config = dict(
    model='masked image model',
    dataset='microscope photos of single blood and bone marrow cells',
    train_examples=97085,
    image_size=48,
    crop_scale_min=1,
    horizontal_flip=True,
    translate=0.12,
    rotation_deg=10,
    color_jitter=0.1,
    method='simmim',
    mask_ratio=0.6,
    loss='l1',
    arch='vit',
    norm='rmsnorm',
    norm_position='pre',
    activation='gelu',
    head_dim=32,
    fused_qkv=False,
    bias='none',
    qk_norm=False,
    layer_scale_init=0.1,
    parallel_block=False,
    moe='soft',
    num_experts=16,
    moe_every=1,
    expert_mlp_ratio=1,
    slots_per_expert=2,
    shared_expert=False,
    patch_size=[8, 8],
    conv_stem=False,
    layers=16,
    width=128,
    positions='conv',
    residual_init='none',
    optimizer='muon',
    muon_scale='match_rms_adamw',
    lr=0.0032,
    momentum=0.95,
    nesterov=True,
    orthogonalizer='newton_schulz_5',
    adamw_lr_other_params=0.0013,
    grad_clip=1.0,
    steps=8500,
    batch_size=384,
    epochs=33.6,
    lr_schedule='cosine',
    final_lr_fraction=0.01,
    warmup_steps=850,
    weight_decay=0.04,
    adamw_weight_decay_other_params=0,
)
Rows from expert 8 of block 3, named by matrix and row number. Rows with one number belong to one neuron. Each number is 128 + 32 x the weight over its row's rms, rounded and kept within 0 to 255. All counts start at 0. Numbers have three digits each. After the name is the row's rms in percent of the matrix's.
# up: expert up (model.blocks.3.mlp.up, 16x128x128), inputs 0-127
# down: expert down (model.blocks.3.mlp.down, 16x128x128, transposed), outputs 0-127
up.3 110:128172115098195110156132223124066136048096109163100133118159112114140166086083117155159140120127149101155115127118162131122133108154194132151155146181170186165123154123130155154056144158118118106125148133096119112153119165151167094156136128089146078158083155168179112138160146130070079090099114146102163160086129140153089153125087139119070124044126114145062094157117087110111173122112
down.3 107:084115120059159118109112096125176096144147133153141097160096110110039134150142149170157144182119140171149165127197090145142146144078099123137100128078129097096152092144180145193102128133144144090123086140193157142108151165120072193136099172080091126135167089064108123120109131059166189097122154101111160135128137121112116202140104146145153122141183115076167142128140167104131131143182
up.4 107:124164149139117133169106094125139150167130167111137131105175115132095152105110144111136089180133140122111173222169120071093136146153110141150099091099139108150125179201119177180096112104108089083137131107124214049161138142085151111072097094091135154157144151160146093117104087088154120108144094171145109093195093152081115125151150111106156154119105088153154136101048132120142107073173
down.4 111:146117111116171138132165148127089106136111083164134169128100113130174146185167092114111110096105167105120106151148154137105073129113147100109106113176148179088084094114122076123175103103105142183176094149165077187104100137169093134108178140103119081183135146040051124155134127144120211111091142142085145125114162195121165158114113151133089122151170125204079149142125139134153075143120
up.5 067:094083129104122138110178129109165095089138101166122131121182087089144146081129147114200199158102158164098080075156115093136128128193139138116174111109119110124161138122139089100155174176093164160152103050163067081133147113148139181184117145102175111145136158145150138143094123122116133078139064173116128138124102159097141121111102141073108084188195125067116103119058112135133110149142
down.5 090:117165142088195204149107137095127109177136132133197157138126153127116133127131143154091109172153199050121138131136114173160095180130082142155129116118148138182170097159147144134115142129121162078173104180087134147142151137082139088167142137147162118143124104072123088164128134117120124119153123053176108149087091142180149128116122041108092152126101177126056078118079198125115117101138
up.6 096:189126137164103158160157175122121112109096161061123150124212155122115133147060152109092139148142143117117158094148091140125115185121107176094143097140121099163148147138143110191128119127200176132144102109091120110058156113106150123135164136147138136125134113121114155134193098144207092169091114125147106063043109106121109143106098155175043125068131067105130136162158109180111110132135
down.6 091:085136059120191138094096106148182124141161116141139091112101101131121135137138129150133170043150138139187152169099192104111084100150181149087159182064194128159120097083112186128107132174155087119100152103163173124200138149115151070176132123102122149126114110136118110135128138178091159096161162123122179137174143123144094080098136078070156112085082109106119132102100116147145176131115
up.7 106:160138155119170094127166080148141172162142071161098142116045179179183144154161122110170158157145134140129183093156097101184102115115119116073122058101131111072151170102120148119105090163157126107183189149097096140132115133110086097129138136093113135155133118116122139063081164132152131149097173107182108112165179143133132172095050123089100168137114100078139088086169111115093115090124
down.7 099:126112072159060194109137157110169111073137179075129119129167144112090212107090115137088143099162129147146078179101131119075128128165124136163123132151156097143088071129125110156156146088075154086127072121162109139097136148102167085151138089162110108123137128191122139150148155148161105066143127151112113184158088112115106065133200149075149138172129088195097163132091142160138128139097
up.8 099:117156080173165156162198145164140178135148136111100173145075148147128148210160094140108141133173157102115139163164092129119059167109135157077177156063103143115141182108113136122103147131123133120114174152167121152139148156173119105095136150067129114163088137133118122117129136038152116058180117137119090167135106035106085149102144105119101174144114158089119114133120124127083110191164
down.8 093:132097148140141146144147057097140097064125174145125104147126126100097150087136156112169148121054069153164120139071141094146153055138137117100124042125093147121089106140094149142107102090115115081117030140128137161138087122103095150180105133092082138093144127129148127152115148141110094132135133106120148096116127165119167110165128205133167132110101069129189197105095075131144143048120
up.9 091:159068163170112128124188178129152129141123095109092162182194190139153103149168125073161096112095134139152200180133110166092148168162115113109190126195143118168137082110116122175114138098103138137107123178076105129197156115092101131167106106087077064116112160103123168182155122107135099129076152080142125135106085159118135134124126149114109183123172170089143124160108135165135115170161
down.9 090:093161077076208094146075095100124149119210161101151088119097059099106110129062165137111115138141131111173081116150171096221072153146143137137129118069116173058153138119121150139175110112125132139182147092106164116069110118154161126110141103139168131132135115142154072134097105159119148149151095168113197141159138143105078164131118150160121130108144104169139084106096079137087126104134
up.10 099:183108122167119094172140143130137166085151076114133114188222068047112128102118128149114162120118151119110143110090137131139116159115132112139112159108162094167116126173085159058058062148144153101143153056121160156133118125120147077162079141148123154116092131192125168151086137115086094139121109067135097077150149070123121094144188138119167093128111092166166130140100131113176100101143
down.10 108:136133106063149135093123152117156073165104121125154069141112114249148142139096064110099152116154130120126124159160138115157165139199101165166116113073081150143202148085187112084139089134102135137147136132086164130184141111166109120147170135164132158097112108095121108143177154140161101160073155132126154198134125150113105151141155123168163148198151122142122133113123167148071139195103
up.11 094:146057099217114171103142090117096090169138110084170187102173107151134121145147153094123047119117165153082103121061131117127113141113139094123084155186101139126143186142108175159113091122110131131116109133083130151092167145158118107136084222117111125107164183182117136111139057106140177126096119137117125113124170103138153108158141132145131169164107110094119128146173063159138094097069
down.11 092:108130136104146118155151184193113153140106123119088104130088136094134080121076146102122169106173089125160133086147099135121153105162185216100158120096162089125123098115141128148129166101111121150117161082153131101181139144107100134086211048087150089100128107123148115174191117134104104155112097107117176192190180121107048164142173120104108112154090078177122097115105153128162128136145
up.12 088:187140169185094094096132100087136145185109149063152130103197165130117113107101133120137177115117073119091066087091114142075143126136112122127163147080106083140106113082135095099083135119093160091141168113189074131089203130158091101153127128145134096091131127131104095165156124144132097108123128165132203172090143170103155071158106090086138107061163143165124113128098097106098116177092
down.12 084:112125167101197162147108087115093089102203090177129096087141130146141090152121076178104088129125156155153120154131162074116151099135095143117167118144122114103081108181054146184147210128167144158100063173129138108154141097127171150143151104064124163173167159103122137133121134119123182111153087129118109046122099104141079127136150137128152147159076095159152127096100123134122088077073
up.13 102:148123125161123089124098136120112114148132121100129127164153116152071108133135134090178111099118176083163134098162162060113145152088173092106115140118126177076175159088120195111114131145128092173145113139117085185099127075076028174154156156171089138128126152127162173123087150132115185112095139115123077105082144169108130092102129161088102102151109156044062069140098130083133121118113
down.13 098:068126126085095143135127128048128099108105156141108195091106120098134118149073115141092118203150142091128157121121037159132197127138090126177105134145109102151105087102130068105091140112094096075097109086105155122174155172152114112118162101099160107132135180168102083134157151137112102101179131114133134161136084129043132193201139133103180105098130131173134144138156107134082145154124
up.14 097:200111133117134099119112050087103147080094194111193122126142103146131163141144176172159139134092124147146117113143077118106114144181140097189099064091133160138094116149130167153102092104154127121128141148052118095101145042169116102158120091152245072144104124150092109090111110104125133086131142129168125137151151102122157127152131123104145173171155124127066107114139130070164154122111
down.14 101:105142134123127098137175146173109114177145066162086117121144153190137080091117176121133067145139059137079116140179185095125098087121078122150140110129144102076128118127088126105179158129106129084157080140200091132121145126118116149114156152125118184087129206175141132149141126134095106168093098110078122065104093148097111121130133096171121170144087086098132136141094129072063079195131
up.15 110:114167085138149131119175173105136173142119137156108088166114140096208063151141160143113126105132137151139148130031202146096134150103170118112133159103109119091158065091112096105102149167100138106129141176098145088125172184098131088120120116082114103140122132149106138081174119121118160149150128107104087093159156142136187121175156140127186194131090162140060147112109105079076193090156
down.15 103:140115129152157087166081090180195089106095135089116124150147130168100146100096070175045140130104123162195077167220087125162087064097104172059134113121153135152130182176085124151141117075148124123080125134156140145113107117114138140123086125098155121146104102138134111152079103144094082137139146106132180121101123141120138116150116095212178152106090103103113099142160172115145156158102
up.16 087:173086158147150109109101109095097191187145072116118150175105195124123169152129120127152090157111172126134117089140123148091125152088082137169172156063132156126155162134190134158126089032112160200124163155159130160045143147173077154135099080130185128088158093126138140140099136139117092119156120150110090150073167125106171145170098139120118164107142101103078104134177145142112128094122
down.16 083:065124099094063147087149114149123063105150137125154071036124094113129117106130133165105123102137092155135146131154117091164116108156149133182087151139150102114084102079113098098093142152149104129110093082125101112180141087077158128118131148116119114181110167125119089063141069142150172163125147069111112080163092179138065193097155135085156153157121123173115164091065123168137133175147
up.17 105:115171144132151195144151128143123110135120132091199156116138149157134133098118092122127126141160156158035142118127167120123089164115159146125151124167141165150129178104144174130126145076139108099139064156092111119049172137119109155135092154165118109159136124131145157074135130199099159142159144151181133134161150135121077170138174074075081114124154185195203153133170121107171081115198
down.17 105:137095097111094135070139177101173081181061118155081150135038150115165121168147150145120105162119156065146138183087106140129111137188106142127096152093092095152160132140100103122140052193146158170126173138129157117175133077110135133076193098080134160134112127141131143164096144081158097121072085106160075135104130084122142130131099122135162166136101113164081075156138109117152141086132
up.18 097:132174193127149165162164100108155160082152203147128089191118142136086174108140082142141103143174096086116098084135155150148094101136116128138131069137123101133171187196126091207187123099134148070133131125179178154180148119152122126146124172117150107122087036171159137161097129153119169137162096116149111119118113068098103119176093104143149077132151150158116131117134094120137149107179
down.18 110:102113076116109113137147161135138103136113109125128160115129080103115153145139130089157166108078125158049166156145095084176159114157126172122126125124107199080128103087165079090103119186131150116123097144141130193127128184147109122122132097134105186090162223082117190098121136142184095094148150125124064168152127164161110172149121155118114147075127127148175122192065163187152098133142
up.19 097:127115076158201119158186155168044127077146166118103148101085177161097126156085118105140158104139175115139114108159116107088078172149143100150147124135119179121063168138186154107173129130171124138161109092086088062109030138116128081167112096139157119124129219113132128138146098143116147106149150115098136091139084115132105117162154146136084139139085144081157186103119100150116095115133
down.19 097:138132138152097158145152087148151137201144088133139183199137107111154105165126107154148109161120096194114175120130163110137134076095142132136058102076172106085156130084151100124093135138081149129167152110183160122138180141172051184097174126167100156116098095126108097202113146136061088161117124137122145175109133156135155154084129088077138127091165096166147119169189127095131157125109
up.20 104:080123086164186136101122188131117140168134124161019110115121117154122157084112069130124125089108119136068102101136098101148094151082135055152114066147094164150104120150160112081140153135171135146124126145131081094105127152106129092093179097164168141151168149118090141162118105134117135133152157172119134103114090204169137123135080067148112088099174175150114105190099057124100161106139
down.20 099:170109138143118127147135053114152134079115055093186087129136101094131092139140135136123110166139152144150185124071144113116133072179117159116145129157156128122188182075088126103102063118139122047149159132145136132145155117088151194127084136115107115087114145110139167138119180127153073108190098109102126164175128064131090118110170155091101138147168070145129121071164162175167075143136
up.21 091:075131164149165144119101125098149130100101121158071093080194143140170108210178103121073162212179126118062170137165154148154191123105140120126126119121146116162094166139150106083154092108160146132085195170150129154104124118135141142148107134121094109142125158075079115135140129107183131149148121110204192097124088115106071096167167102140116102152089174084137114118143124164137141147180
down.21 095:132081112103179111124141097151133121102119124077103164132049105109119140103133221134196091106106119162136095133079080148142036124154144149123117114118100141083137103088127162153146097116161122154090058106115179117172147106122144106104110069103161195128174105210123174106148116128132119134133098145097135143131146139167158123113068080107148113140130071166098164152079142107182096125080
up.22 104:083116127120139052084119126114090175138107153131149114153062112124115067149115106129106066168096078116146140150123087105134103093116160099123085162119134195126159125131092117137189068135172099088105126174175109089088166055142104197098129071173100149124104099113158136155072121117198185108104096156152091090154170095127116097147072157132115155147150122117101118126112128075120085119113
down.22 108:154092139108107159117160111135162078066129130162135150094137137070144166132112151099113148156171216108128123134185135152130112161160122161145196116131129148144158161116125120112113112095118151131155122088115169093119123180158115109128142183101118088187118146150120164074089176140068084140143147036064142205143144150085130215154145086131146116128100158127102155129138155090133119207162
up.23 110:120153183146098163146130144114168126146176179102124110169171122131107109124113135108124137050166104136131076097160111158177150121131091129077120110139148164067115135151092092152085126072096084154134115076134104188127142106145125127122129119168149216109132055194086165126131140155170128111114131124077131099081070152153103115118148157176137142052110159126112118214116174141136064100108
down.23 100:121117055137089101089080111082148173132093095106091091076119119171115061120072133123175173122121130075090141120132093058141120095064139139127126152152142107154118140160124146138095189197143133124114134105141203110141094192054122141149159105107090114132145171101153100162110200124120117138126098167181093179145175119092123102132135081110086095118158117110149139083078131114126163103105
up.24 104:184134093130073092114109047116154152133098121093110136132122107113101112072097122129130174194072106108120149178168132134183127098077135119108168102131104131153110107098163117093114076172119168151134087136149109067167125130126136099131187176106163189136100081078114099154164061126070191161084132075083154153117073205178121161144125139122136114146136170137107119134142141113104145091125
down.24 096:072146137141157144132123206129103100105125161135216072111118166147155082156159154084154073067149154147160116135104183127068172148182159118147119149134135143183168168109064134102152128099144165099135111131152146098090141121139149131140112096137123079126139117144107122117088186153171123116178081182187092083162128116144108154080109134166140144123067074126120130092120144103200156162084
up.25 108:089131107152150082110127106179143154094158087096182140113082121171120139155109139145073147134112134142156179091076097150147140127100130142063109126124100137051073097120157158120123146129119091125103187171127064081106158140162158135109126211096133073156140132078124135114062195129185142133164109100125148158087151102156165139143112072153145124161090085216121092106147157178122126114122
down.25 115:136099147085080143160150147093083096128157135164125143144165145087115151153180179123169123139129099204123054167175115105149098184175086098138110085079129133114222165126162124167131109115137120107150125135095113181182128209150113129139172082149127136099076194142114130127141131118147139124087126119111164129161121110137148060120183189138083171186152131086138156145138117103119147081152