{"arch": "vit", "model": "masked image model", "dataset": "microscope photos of single blood and bone marrow cells", "train_examples": 97085, "image_size": 48, "crop_scale_min": 1, "horizontal_flip": true, "translate": 0.12, "rotation_deg": 10, "color_jitter": 0.1, "method": "simmim", "mask_ratio": 0.6, "loss": "l1", "norm": "rmsnorm", "norm_position": "pre", "hidden_act": "gelu", "head_dim": 32, "fused_qkv": false, "bias": "none", "qk_norm": false, "layer_scale_init": 0.1, "parallel_block": false, "moe": "soft", "num_experts": 16, "moe_every": 1, "expert_mlp_ratio": 1, "slots_per_expert": 2, "shared_expert": false, "patch_size": [8, 8], "conv_stem": false, "layers": 16, "width": 128, "positions": "conv", "residual_init": "none", "optimizer": "muon", "muon_scale": "match_rms_adamw", "learning_rate": 0.0032, "momentum": 0.95, "nesterov": true, "orthogonalizer": "newton_schulz_5", "adamw_lr_other_params": 0.0013, "max_grad_norm": 1.0, "max_steps": 8500, "batch_size": 384, "epochs": 33.6, "lr_schedule": "cosine", "final_lr_fraction": 0.01, "warmup_steps": 850, "weight_decay": 0.04, "adamw_weight_decay_other_params": 0}
Rows from block 6 of a small masked image model, named by matrix and row number. Rows with one number within an expert belong to one neuron, the router's apart. Each number is 128 + 32 x the weight over its row's rms, rounded and kept within 0 to 255. All counts start at 0. After the name is the row's rms in percent of the matrix's.
Before each expert's rows are labels from the 100 images, of 14848, where the router gives the expert most weight on average: "responds to" is what is common among them; "patch colour" is the nearest of a few named colours to the mean colour under the peak. Only what is clearly more common there than usual is listed. The data: microscope photos of single blood and bone marrow cells.
# router: slot weights (model.blocks.6.mlp.router.weight, 32x128, trained with AdamW), inputs 86-127
# up: expert up (model.blocks.6.mlp.up, 16x128x128), inputs 86-127
# down: expert down (model.blocks.6.mlp.down, 16x128x128, transposed), outputs 86-127

# expert 0
responds to: cell type: lymphocyte; cell type: erythroblast
patch colour: grey
router.0 099 [143 183 157  78  94 156  95  81 113 132  79 198 151 161 118  91 156 156 109 107  98 104  57 129 118  98 133 152 161 124 155 123 142 137 133 128  94 109 183  87 157 144]
router.1 083 [116 101  99  77 133 124 119 140 129  82 155 123 157 188 117 105 139 129 102 140 110 172 144 163 116 108 135 117 144 134 133 118  72 138 130 145 141 179 159 112 140 125]
up.8 100 [117 191 124 180 178 156 123 147 108 121 137 193  67 105 144 157  79 159 108 163 154  76  98  77 107 156 111 139  96 125 114 114  91 157 116 152 117 134  88 142  85  82]
down.8 101 [152  84 111  79  87  95 205 131 132 162 120 115 154 130 132  91 151 101 111 110 120 143 189 142 138 158 122  83  65 178  76  96 145 116 102 106 114 135 137  74 139  99]
up.9 104 [187 110 131 155 150  77 142 114 103 172 121  83  66 155 116 121 194 147  89 104 104 153 125 129 101 138 153 129 124  89 123  97 167 101 125 114 142 101  99 139 160 141]
down.9 097 [ 78 102 152 111 118 129 148 138  95 101  87 187 152 118 100 164 102 121 139  98 218 106 122 122 159 141  61 157 127 131 185 151 106 156  84 133 122 155 134 107 123 109]
up.10 101 [129 102 152 149 116 122  58 113 145 105 150 131 116 111 159 139 167 149  68 108 114 117 110 130 158 210  97  57 102 158 137  99 138 144  94 189 110  57 178 110  55 106]
down.10 102 [ 39 145 140 150 151 139 124  98 119 166 124 123 156 156 140 204 141 128 155 112 113 122  96  83 130  68  92 201 115 122 166 163 148 120 164 148 108 140  72  93 160 116]
up.11 109 [126 136 126 162 170 142 102 101 150 112 140  81 134  98 152 157 177 160 156  72  55 108 115 160 186 121 129  96  78 158 126 155 155 128 169 102 109 147 113 133 173 115]
down.11 098 [194 115 182  69 122 110 159 151  95 169 167 151 133 174 111  81 108 115 108 214 145 118 142  97  45 160 119 164 125  80  91 101 141 119 117 183 142 128 129 123 136 189]
up.12 104 [152 113 164  86 107 184 166 141 155  98 145 144 129 117 108 117 100 180 121 149 166 175 163  79 203  91 159  75  76 131 105 131 152 178 178 149  93 120  76 132 120  83]
down.12 107 [ 96 129 110 172  90 126  94 154 132 165 154 122 157  82 128 149 201  73 100 110  97 105  88 155  84  85  70 154 147 127 107 113 129 137 122 113 158 148 157  85 111 183]
up.13 102 [110 152 103 123 103 167 168 114  81 138  73 123  89 101 112 122 210  95 122 155 122 102 114  71  96 107 133 148 123 135 134 149 206 139 147 155 117 132  92 106 123  73]
down.13 102 [135  64 158 169  41 148 100 107 153 130 127 142 165 114 158 192 135 116 136 111  96 149 102 190  96 142  90 111 124 188 101 158 108 130 189  76 179  84  80 112 138 115]
up.14 104 [172 153 142 122 137 131 172  97  96 110 160 195 148 144 142 139 121 100 126 133  66 121 121 189  84 157 107 134  96 103 177  81 181 113  86 171 171 116 120 143 183 152]
down.14 104 [145 166 119 139 154  99  99 149 172 167 149 121  83 162 102 121 159  89 111 124 169  79 149  80 153 150  91 126 124 180  95  97 124 162  31 153 117 208 151 167 155 131]

# expert 10
responds to: cell type: erythroblast
patch colour: grey
router.20 097 [118  81 127 137  98 103  94 168 124 135 103 167 125 123 124 151 149 163 158 140 145 135 107 149 182 112 128 130 113 162 157 161 147 137 179 108 141   0 154  90 173 154]
router.21 083 [132 147 135 157  53 193 229 133 156 160 138 150  97 115 139 171 150 147 165 122 128 151  97 144 179 113 148  96  48 138 130 149 176 137 153 137 122  62 160 136 165 155]
up.8 094 [109 146 152 107  79  98 120 121 107 159 107 146 161 104 122 188 139 102  78  79 150  69 161 114  97 190 133 136 162 123 124 142 105 130  96 151 102 136 108 105 129 136]
down.8 094 [118 165 151 122 102 211 103 154 118 150 109 171  69 112 113 136 163  88 172 160 102 137  93 117 106 152 170 123  90 128 104 152 124 137 122 131 168 154 152  73 150  92]
up.9 098 [ 18 123 122  90 153 185 155 139 147 151 131 117 131 100 162 144  93 145 110 106  64 118 167  94 155 146 154 138  84  91 135 115 162 158 149 141 141 142 133 136 181  99]
down.9 098 [177  87 132 174 123 107 132 101 109 112 119 127 136 138 131 112 140  92 108 146 154 155 105 172 100 117 110 135 167 145 136  99 111 117 121 124 173  71 139 132  65 133]
up.10 100 [130 109 102 122 152 147 108 118 130 122 182 143 148 119 111 126 125 102  83 132 147 148 152  93 143 102 149 175 158  77  83 104  95 148 121 139 102 115 145 152 143  85]
down.10 091 [ 99 153 117 107 178  86 155 181 117 162 100 101  67 167 151 178 161 163 168 135 139  93  85 125 140 134 105 109 128 186 143 127 164 107 110 128  84 198 110 137  99 160]
up.11 109 [ 43 150 123 144 131 176 179 186 133 105 141 161 200 118  74 172  94 120 140 124 200  99 119 161 140 184  95 135 166 116 103 134 135 149 105 163 137 156 124 102 139 158]
down.11 099 [125 157  94  91 132  86 137 128 172 132 129 105  53  80 135  91 166 127  90 142 134 208 135  85  81 115 145 159  58 122 174 143 115 106 134 106 149 161 147 130 151  78]
up.12 117 [107 133 108  58 130 124 132  91 133 167 111 150 163 171  90 106 127 112  98 104  75 211 103  79  91  84 181  81 131 137 148 146 154 134 131 128  93 125  43 132 128 168]
down.12 115 [145 155 190 169 156 137 179 205 116  56 140 171  81  82 199 140 132 150  83  94 176 104 157 154 175 116 122 132 120 133  77  41 113  85 146 145 153 164 132  91 132 155]
up.13 101 [114  47 145 153 124 128 122 187 147 125  95 143 128  94 124 186 162 101  97 105 124 120  99 172 141 152 122 160 120 131 163 194 184  62 139 133 110 105 135  52 144 113]
down.13 105 [107 128  98 128 110  89 120 103 132 129 145 110  83 137 105  93 132 149 149 172 143  57 157  69 173 104 176 145 123 138  79 153 145 161 121  90 120 162 132 173 105 163]
up.14 092 [170 178 113 157  97  50 105  38 121 196 136  56 130 150 123 119 152 155 145 117 177 136 156 102 119 139 134 115  87 108 169  64 133 113 118 106 107 125  99  80 135 177]
down.14 083 [114 142 108 117 161 164 167 201 142  58 160 185 132 119 146 169 103 112 103 144  84  75  62 140  95 160 136 127 156  95 110 174 127 111 114 154 167  91 167 150 126 101]

# expert 4
responds to: cell type: erythroblast
patch colour: grey
router.8 095 [111 169  28 145 102  95 127  72 110  88 112 179 126 135 114 134  87 145 149 109 123 150 100 153  89 163 155 100  94 131 140 126 165 130 135 175  99 183 130 166 140 119]
router.9 082 [124  77 134 119 125 142 170 167 102 145 140 122 152 109 169 153 139 129 112 131 136 159  62 119  96  71 172 175 122 154 146 157 135 177 170  56  85 124 148 176 136 179]
up.8 109 [135 118 115 149 124 122  90 140  81 119 120  86 155 133 134 144  96 147  84  48  86 135 157 113 172  94 155 109 128 103 174 125 115  98 129 117 171 153 119 126  26 130]
down.8 099 [156 123 155  76 146  69 132 123 156  78 111 196  94 139 129  93 190 105 171 172 156 126  58 111 139 175 100 142 130 112  85 125 142 153 137 143 110  94 120 142 135  95]
up.9 089 [142 126 112 143 121 156 171 105  67 161 189 102 119 121 125  93 141  65 166 119 124 128 117 135 153 123 156 164 138 106 149 144 125  70 103 181 130 113 123  75  89 202]
down.9 081 [140 153 118 138  95 109 108 145 161 138  76 123 108 152 165 144 164 172 150 163  82  88 145 135  53 161 126 111 144 166 118 120  80 183 153  90 116 150 173 221 161  25]
up.10 101 [139 196 101 124 108 141 164  74 121  65 152 107 104 103 172  66  88 158 120 115 118  79  65 117  84 175 111 107 143  61  51 104 170 170 160 160 118 110 131 149  51 130]
down.10 100 [162  75 144 150 102 128 139 152 124 197 105 148 112 161  71 120  93  64 142 121 130 123 166  97 135 165 147 189  86 107 180 107  95  93 116  83 127 108 127 202 178 110]
up.11 094 [141 161  81 187 101 185 148  42 147 154 112 139 170 135 129 174  98 101 102 168 107  99  77 114 134 151 120 152 101 160 107 101 108 119 188  93 114 134 146 151 139 151]
down.11 099 [121  94 174  52 137 137 139 161 113 125 139  77  90  80 113 163 176 138  93 113 126 143 123 109 122  59 123  86 165 136  96 105 139 128 105 118 164 143 111 155 175 140]
up.12 085 [127 147 143 201 122 141  93  61 145 124 139 119 145 113  94  66 133 105 191 141 131 144 106 148 156 219 181 124 129 149 131 135 136 133  95 103 154 103 132 140  88 115]
down.12 091 [125  74 124 139 227 106  91 166 137 158 142 126 130 114 131 160 137 120  72 122 151 158 126  84  91 100 145 129 132 117 203 112 138 160 132 159 170 168 158 136 123 137]
up.13 094 [138 113 115 101  61  72 107  89 157 134 130 148 185 110  95 173 123 126 154 103 142 163 100 132 136 139 130 104  76 134 122  92 178 151 142 148 123  97 101 100 100 144]
down.13 094 [135 164 133 154 194 179 133 139 144  86 149 105 100 152 127 115 118 122  84 141 117  93 153 104 106  83 105 161 142 145 192 117  91 125 113  97 131 129 167 127 152 152]
up.14 097 [186  59  90 106 173 127 129 110 158  93 101 132 149 130 147  94 146  78 133 120 135 152 117 137 192 102 197 121 114 131 153 197 120  81 174  64 140 118 161 140  64  85]
down.14 096 [115 133 114 166  89 104  91 121 105 128 144  84 194 118  91 127 156 112 100 156 174  70 177 171  64 139 113 126 139 168 181  96 144 180  75 193  94 154  65 114 147 124]

# expert 11
responds to: cell type: artefact
patch colour: pink
router.22 089 [156  73  98 128 131 107 122 130  88 179 125 153  90 157 139 176  83 142 152 170 140 142 130  94 145 115  60 129  81 138 124 145 116 111 212 141 144 165  48 107 109  91]
router.23 088 [157 127  82 119 175 102 126 105  98 110  97 150 137 147 104 126 154 145 124  66 109 105  98 158 125 100 180 115 147  83 138 114 118 165 148 138 108 120 122 148 119  79]
up.8 100 [100 192  78  93 178 121  73 174 169 119 159  99 136  86 142 149  92  81  80 127 112 140 129 139 142 124 170 112 122  66 141 131 131 116 174 160 124 103 140 215 147 130]
down.8 102 [160  83 186 196  88 163 175 134 108 109 125 121 113 119 124 141 166 197 153 193 146 163 142 152 128 137 130 142 127 159  81 101  99  98  82 164  96  97 158  70 135 126]
up.9 097 [ 96 162  97 111 132 158 142  92 190 178 130 216 147 139 127 141  97 110 145 146  44  92  64 148 151 172 128 129 125  80 239 117 101 116  60 123 119 134 167  88 126  93]
down.9 098 [151 142 152 136 119 164 127 127 124 115 138  41 135 116 118 101 110 120 117 121 135 173 161 129  89  83 148 151 104 173 171  98 173 135 138 143  66  83 146 124  91 121]
up.10 107 [123 189  83 165 154 133 127 129 123 198 154 119  90 112 173 119 105 188  79 120 155 125 177 169 147 102 111 103 167 150 177 152  78 134 139 130 166 152  95 184 148 121]
down.10 099 [139 100 126 115 142 168 128 137 143  80 122 120 147 113  79 182 130  82 143 121 115  97 152 125 127 148 221 140 140 126  26 138 143 135  98 107 115 116 148 117 160  87]
up.11 100 [126 121 131 138 163 136 121 132 131 144  77 117  84 118 164  77 118 119  82  74  90 140 132 110 128 129 122 161 118 124 125 149  76 125 128 151  93 113  95 112 144 145]
down.11 090 [135 174 153 145 101 137 163 161 101 133 224 153 126 116 105 153 122 128 148 147 133 135 144 158 182 154 136  83 143  89 133 126 178 179 119 134  91 110 140 146 104 123]
up.12 092 [159  88 212 130 115 154 152 154 145 142 100 160 141 208 118 151 121  85 127 154 116 143 115 110 135 141 108 145  97 130 121 112 132  87 195  95 103  78  90  85 152 152]
down.12 094 [126 149  86 134  97 160 144 102 139 103  92 131  96 113 164  95 113 141 129 172 111 100 147 143 113 149 100  53 150 144  94  88 133 148 110 116 171 152 162 121  92 132]
up.13 100 [123 116 159  83  78 138 139 106 181 144  94 143 107 160 138 162  99  87 127  84 138  76 118 219 120 209 153 135 131 158 129 123 119 134 137 150 137  97 127 132 164  99]
down.13 091 [ 91  88 130 190 115 114 126 205  94 123 159 133 158 170 149 139 142 164 111 123 119 127  94 104 138  80 173 104 109 132 138 112 170 120  58 114 142 115 105 109 128 178]
up.14 102 [ 70 145  51  90 118 124  95 142 153 117 208 184 134  89 155 108 145 128  76 141 122  65  91 127 104 113 121 144 130 121 143 139 176 132  88 140 130 108  58 117  83 114]
down.14 097 [121 131 188 147 136 155 124 143  99 181  55 114 128 137  97 115  99  89 169 129 168 196 151  77 148 159 100 169  61 121  99 130 104  85 172 137 156 153 179 150 183 101]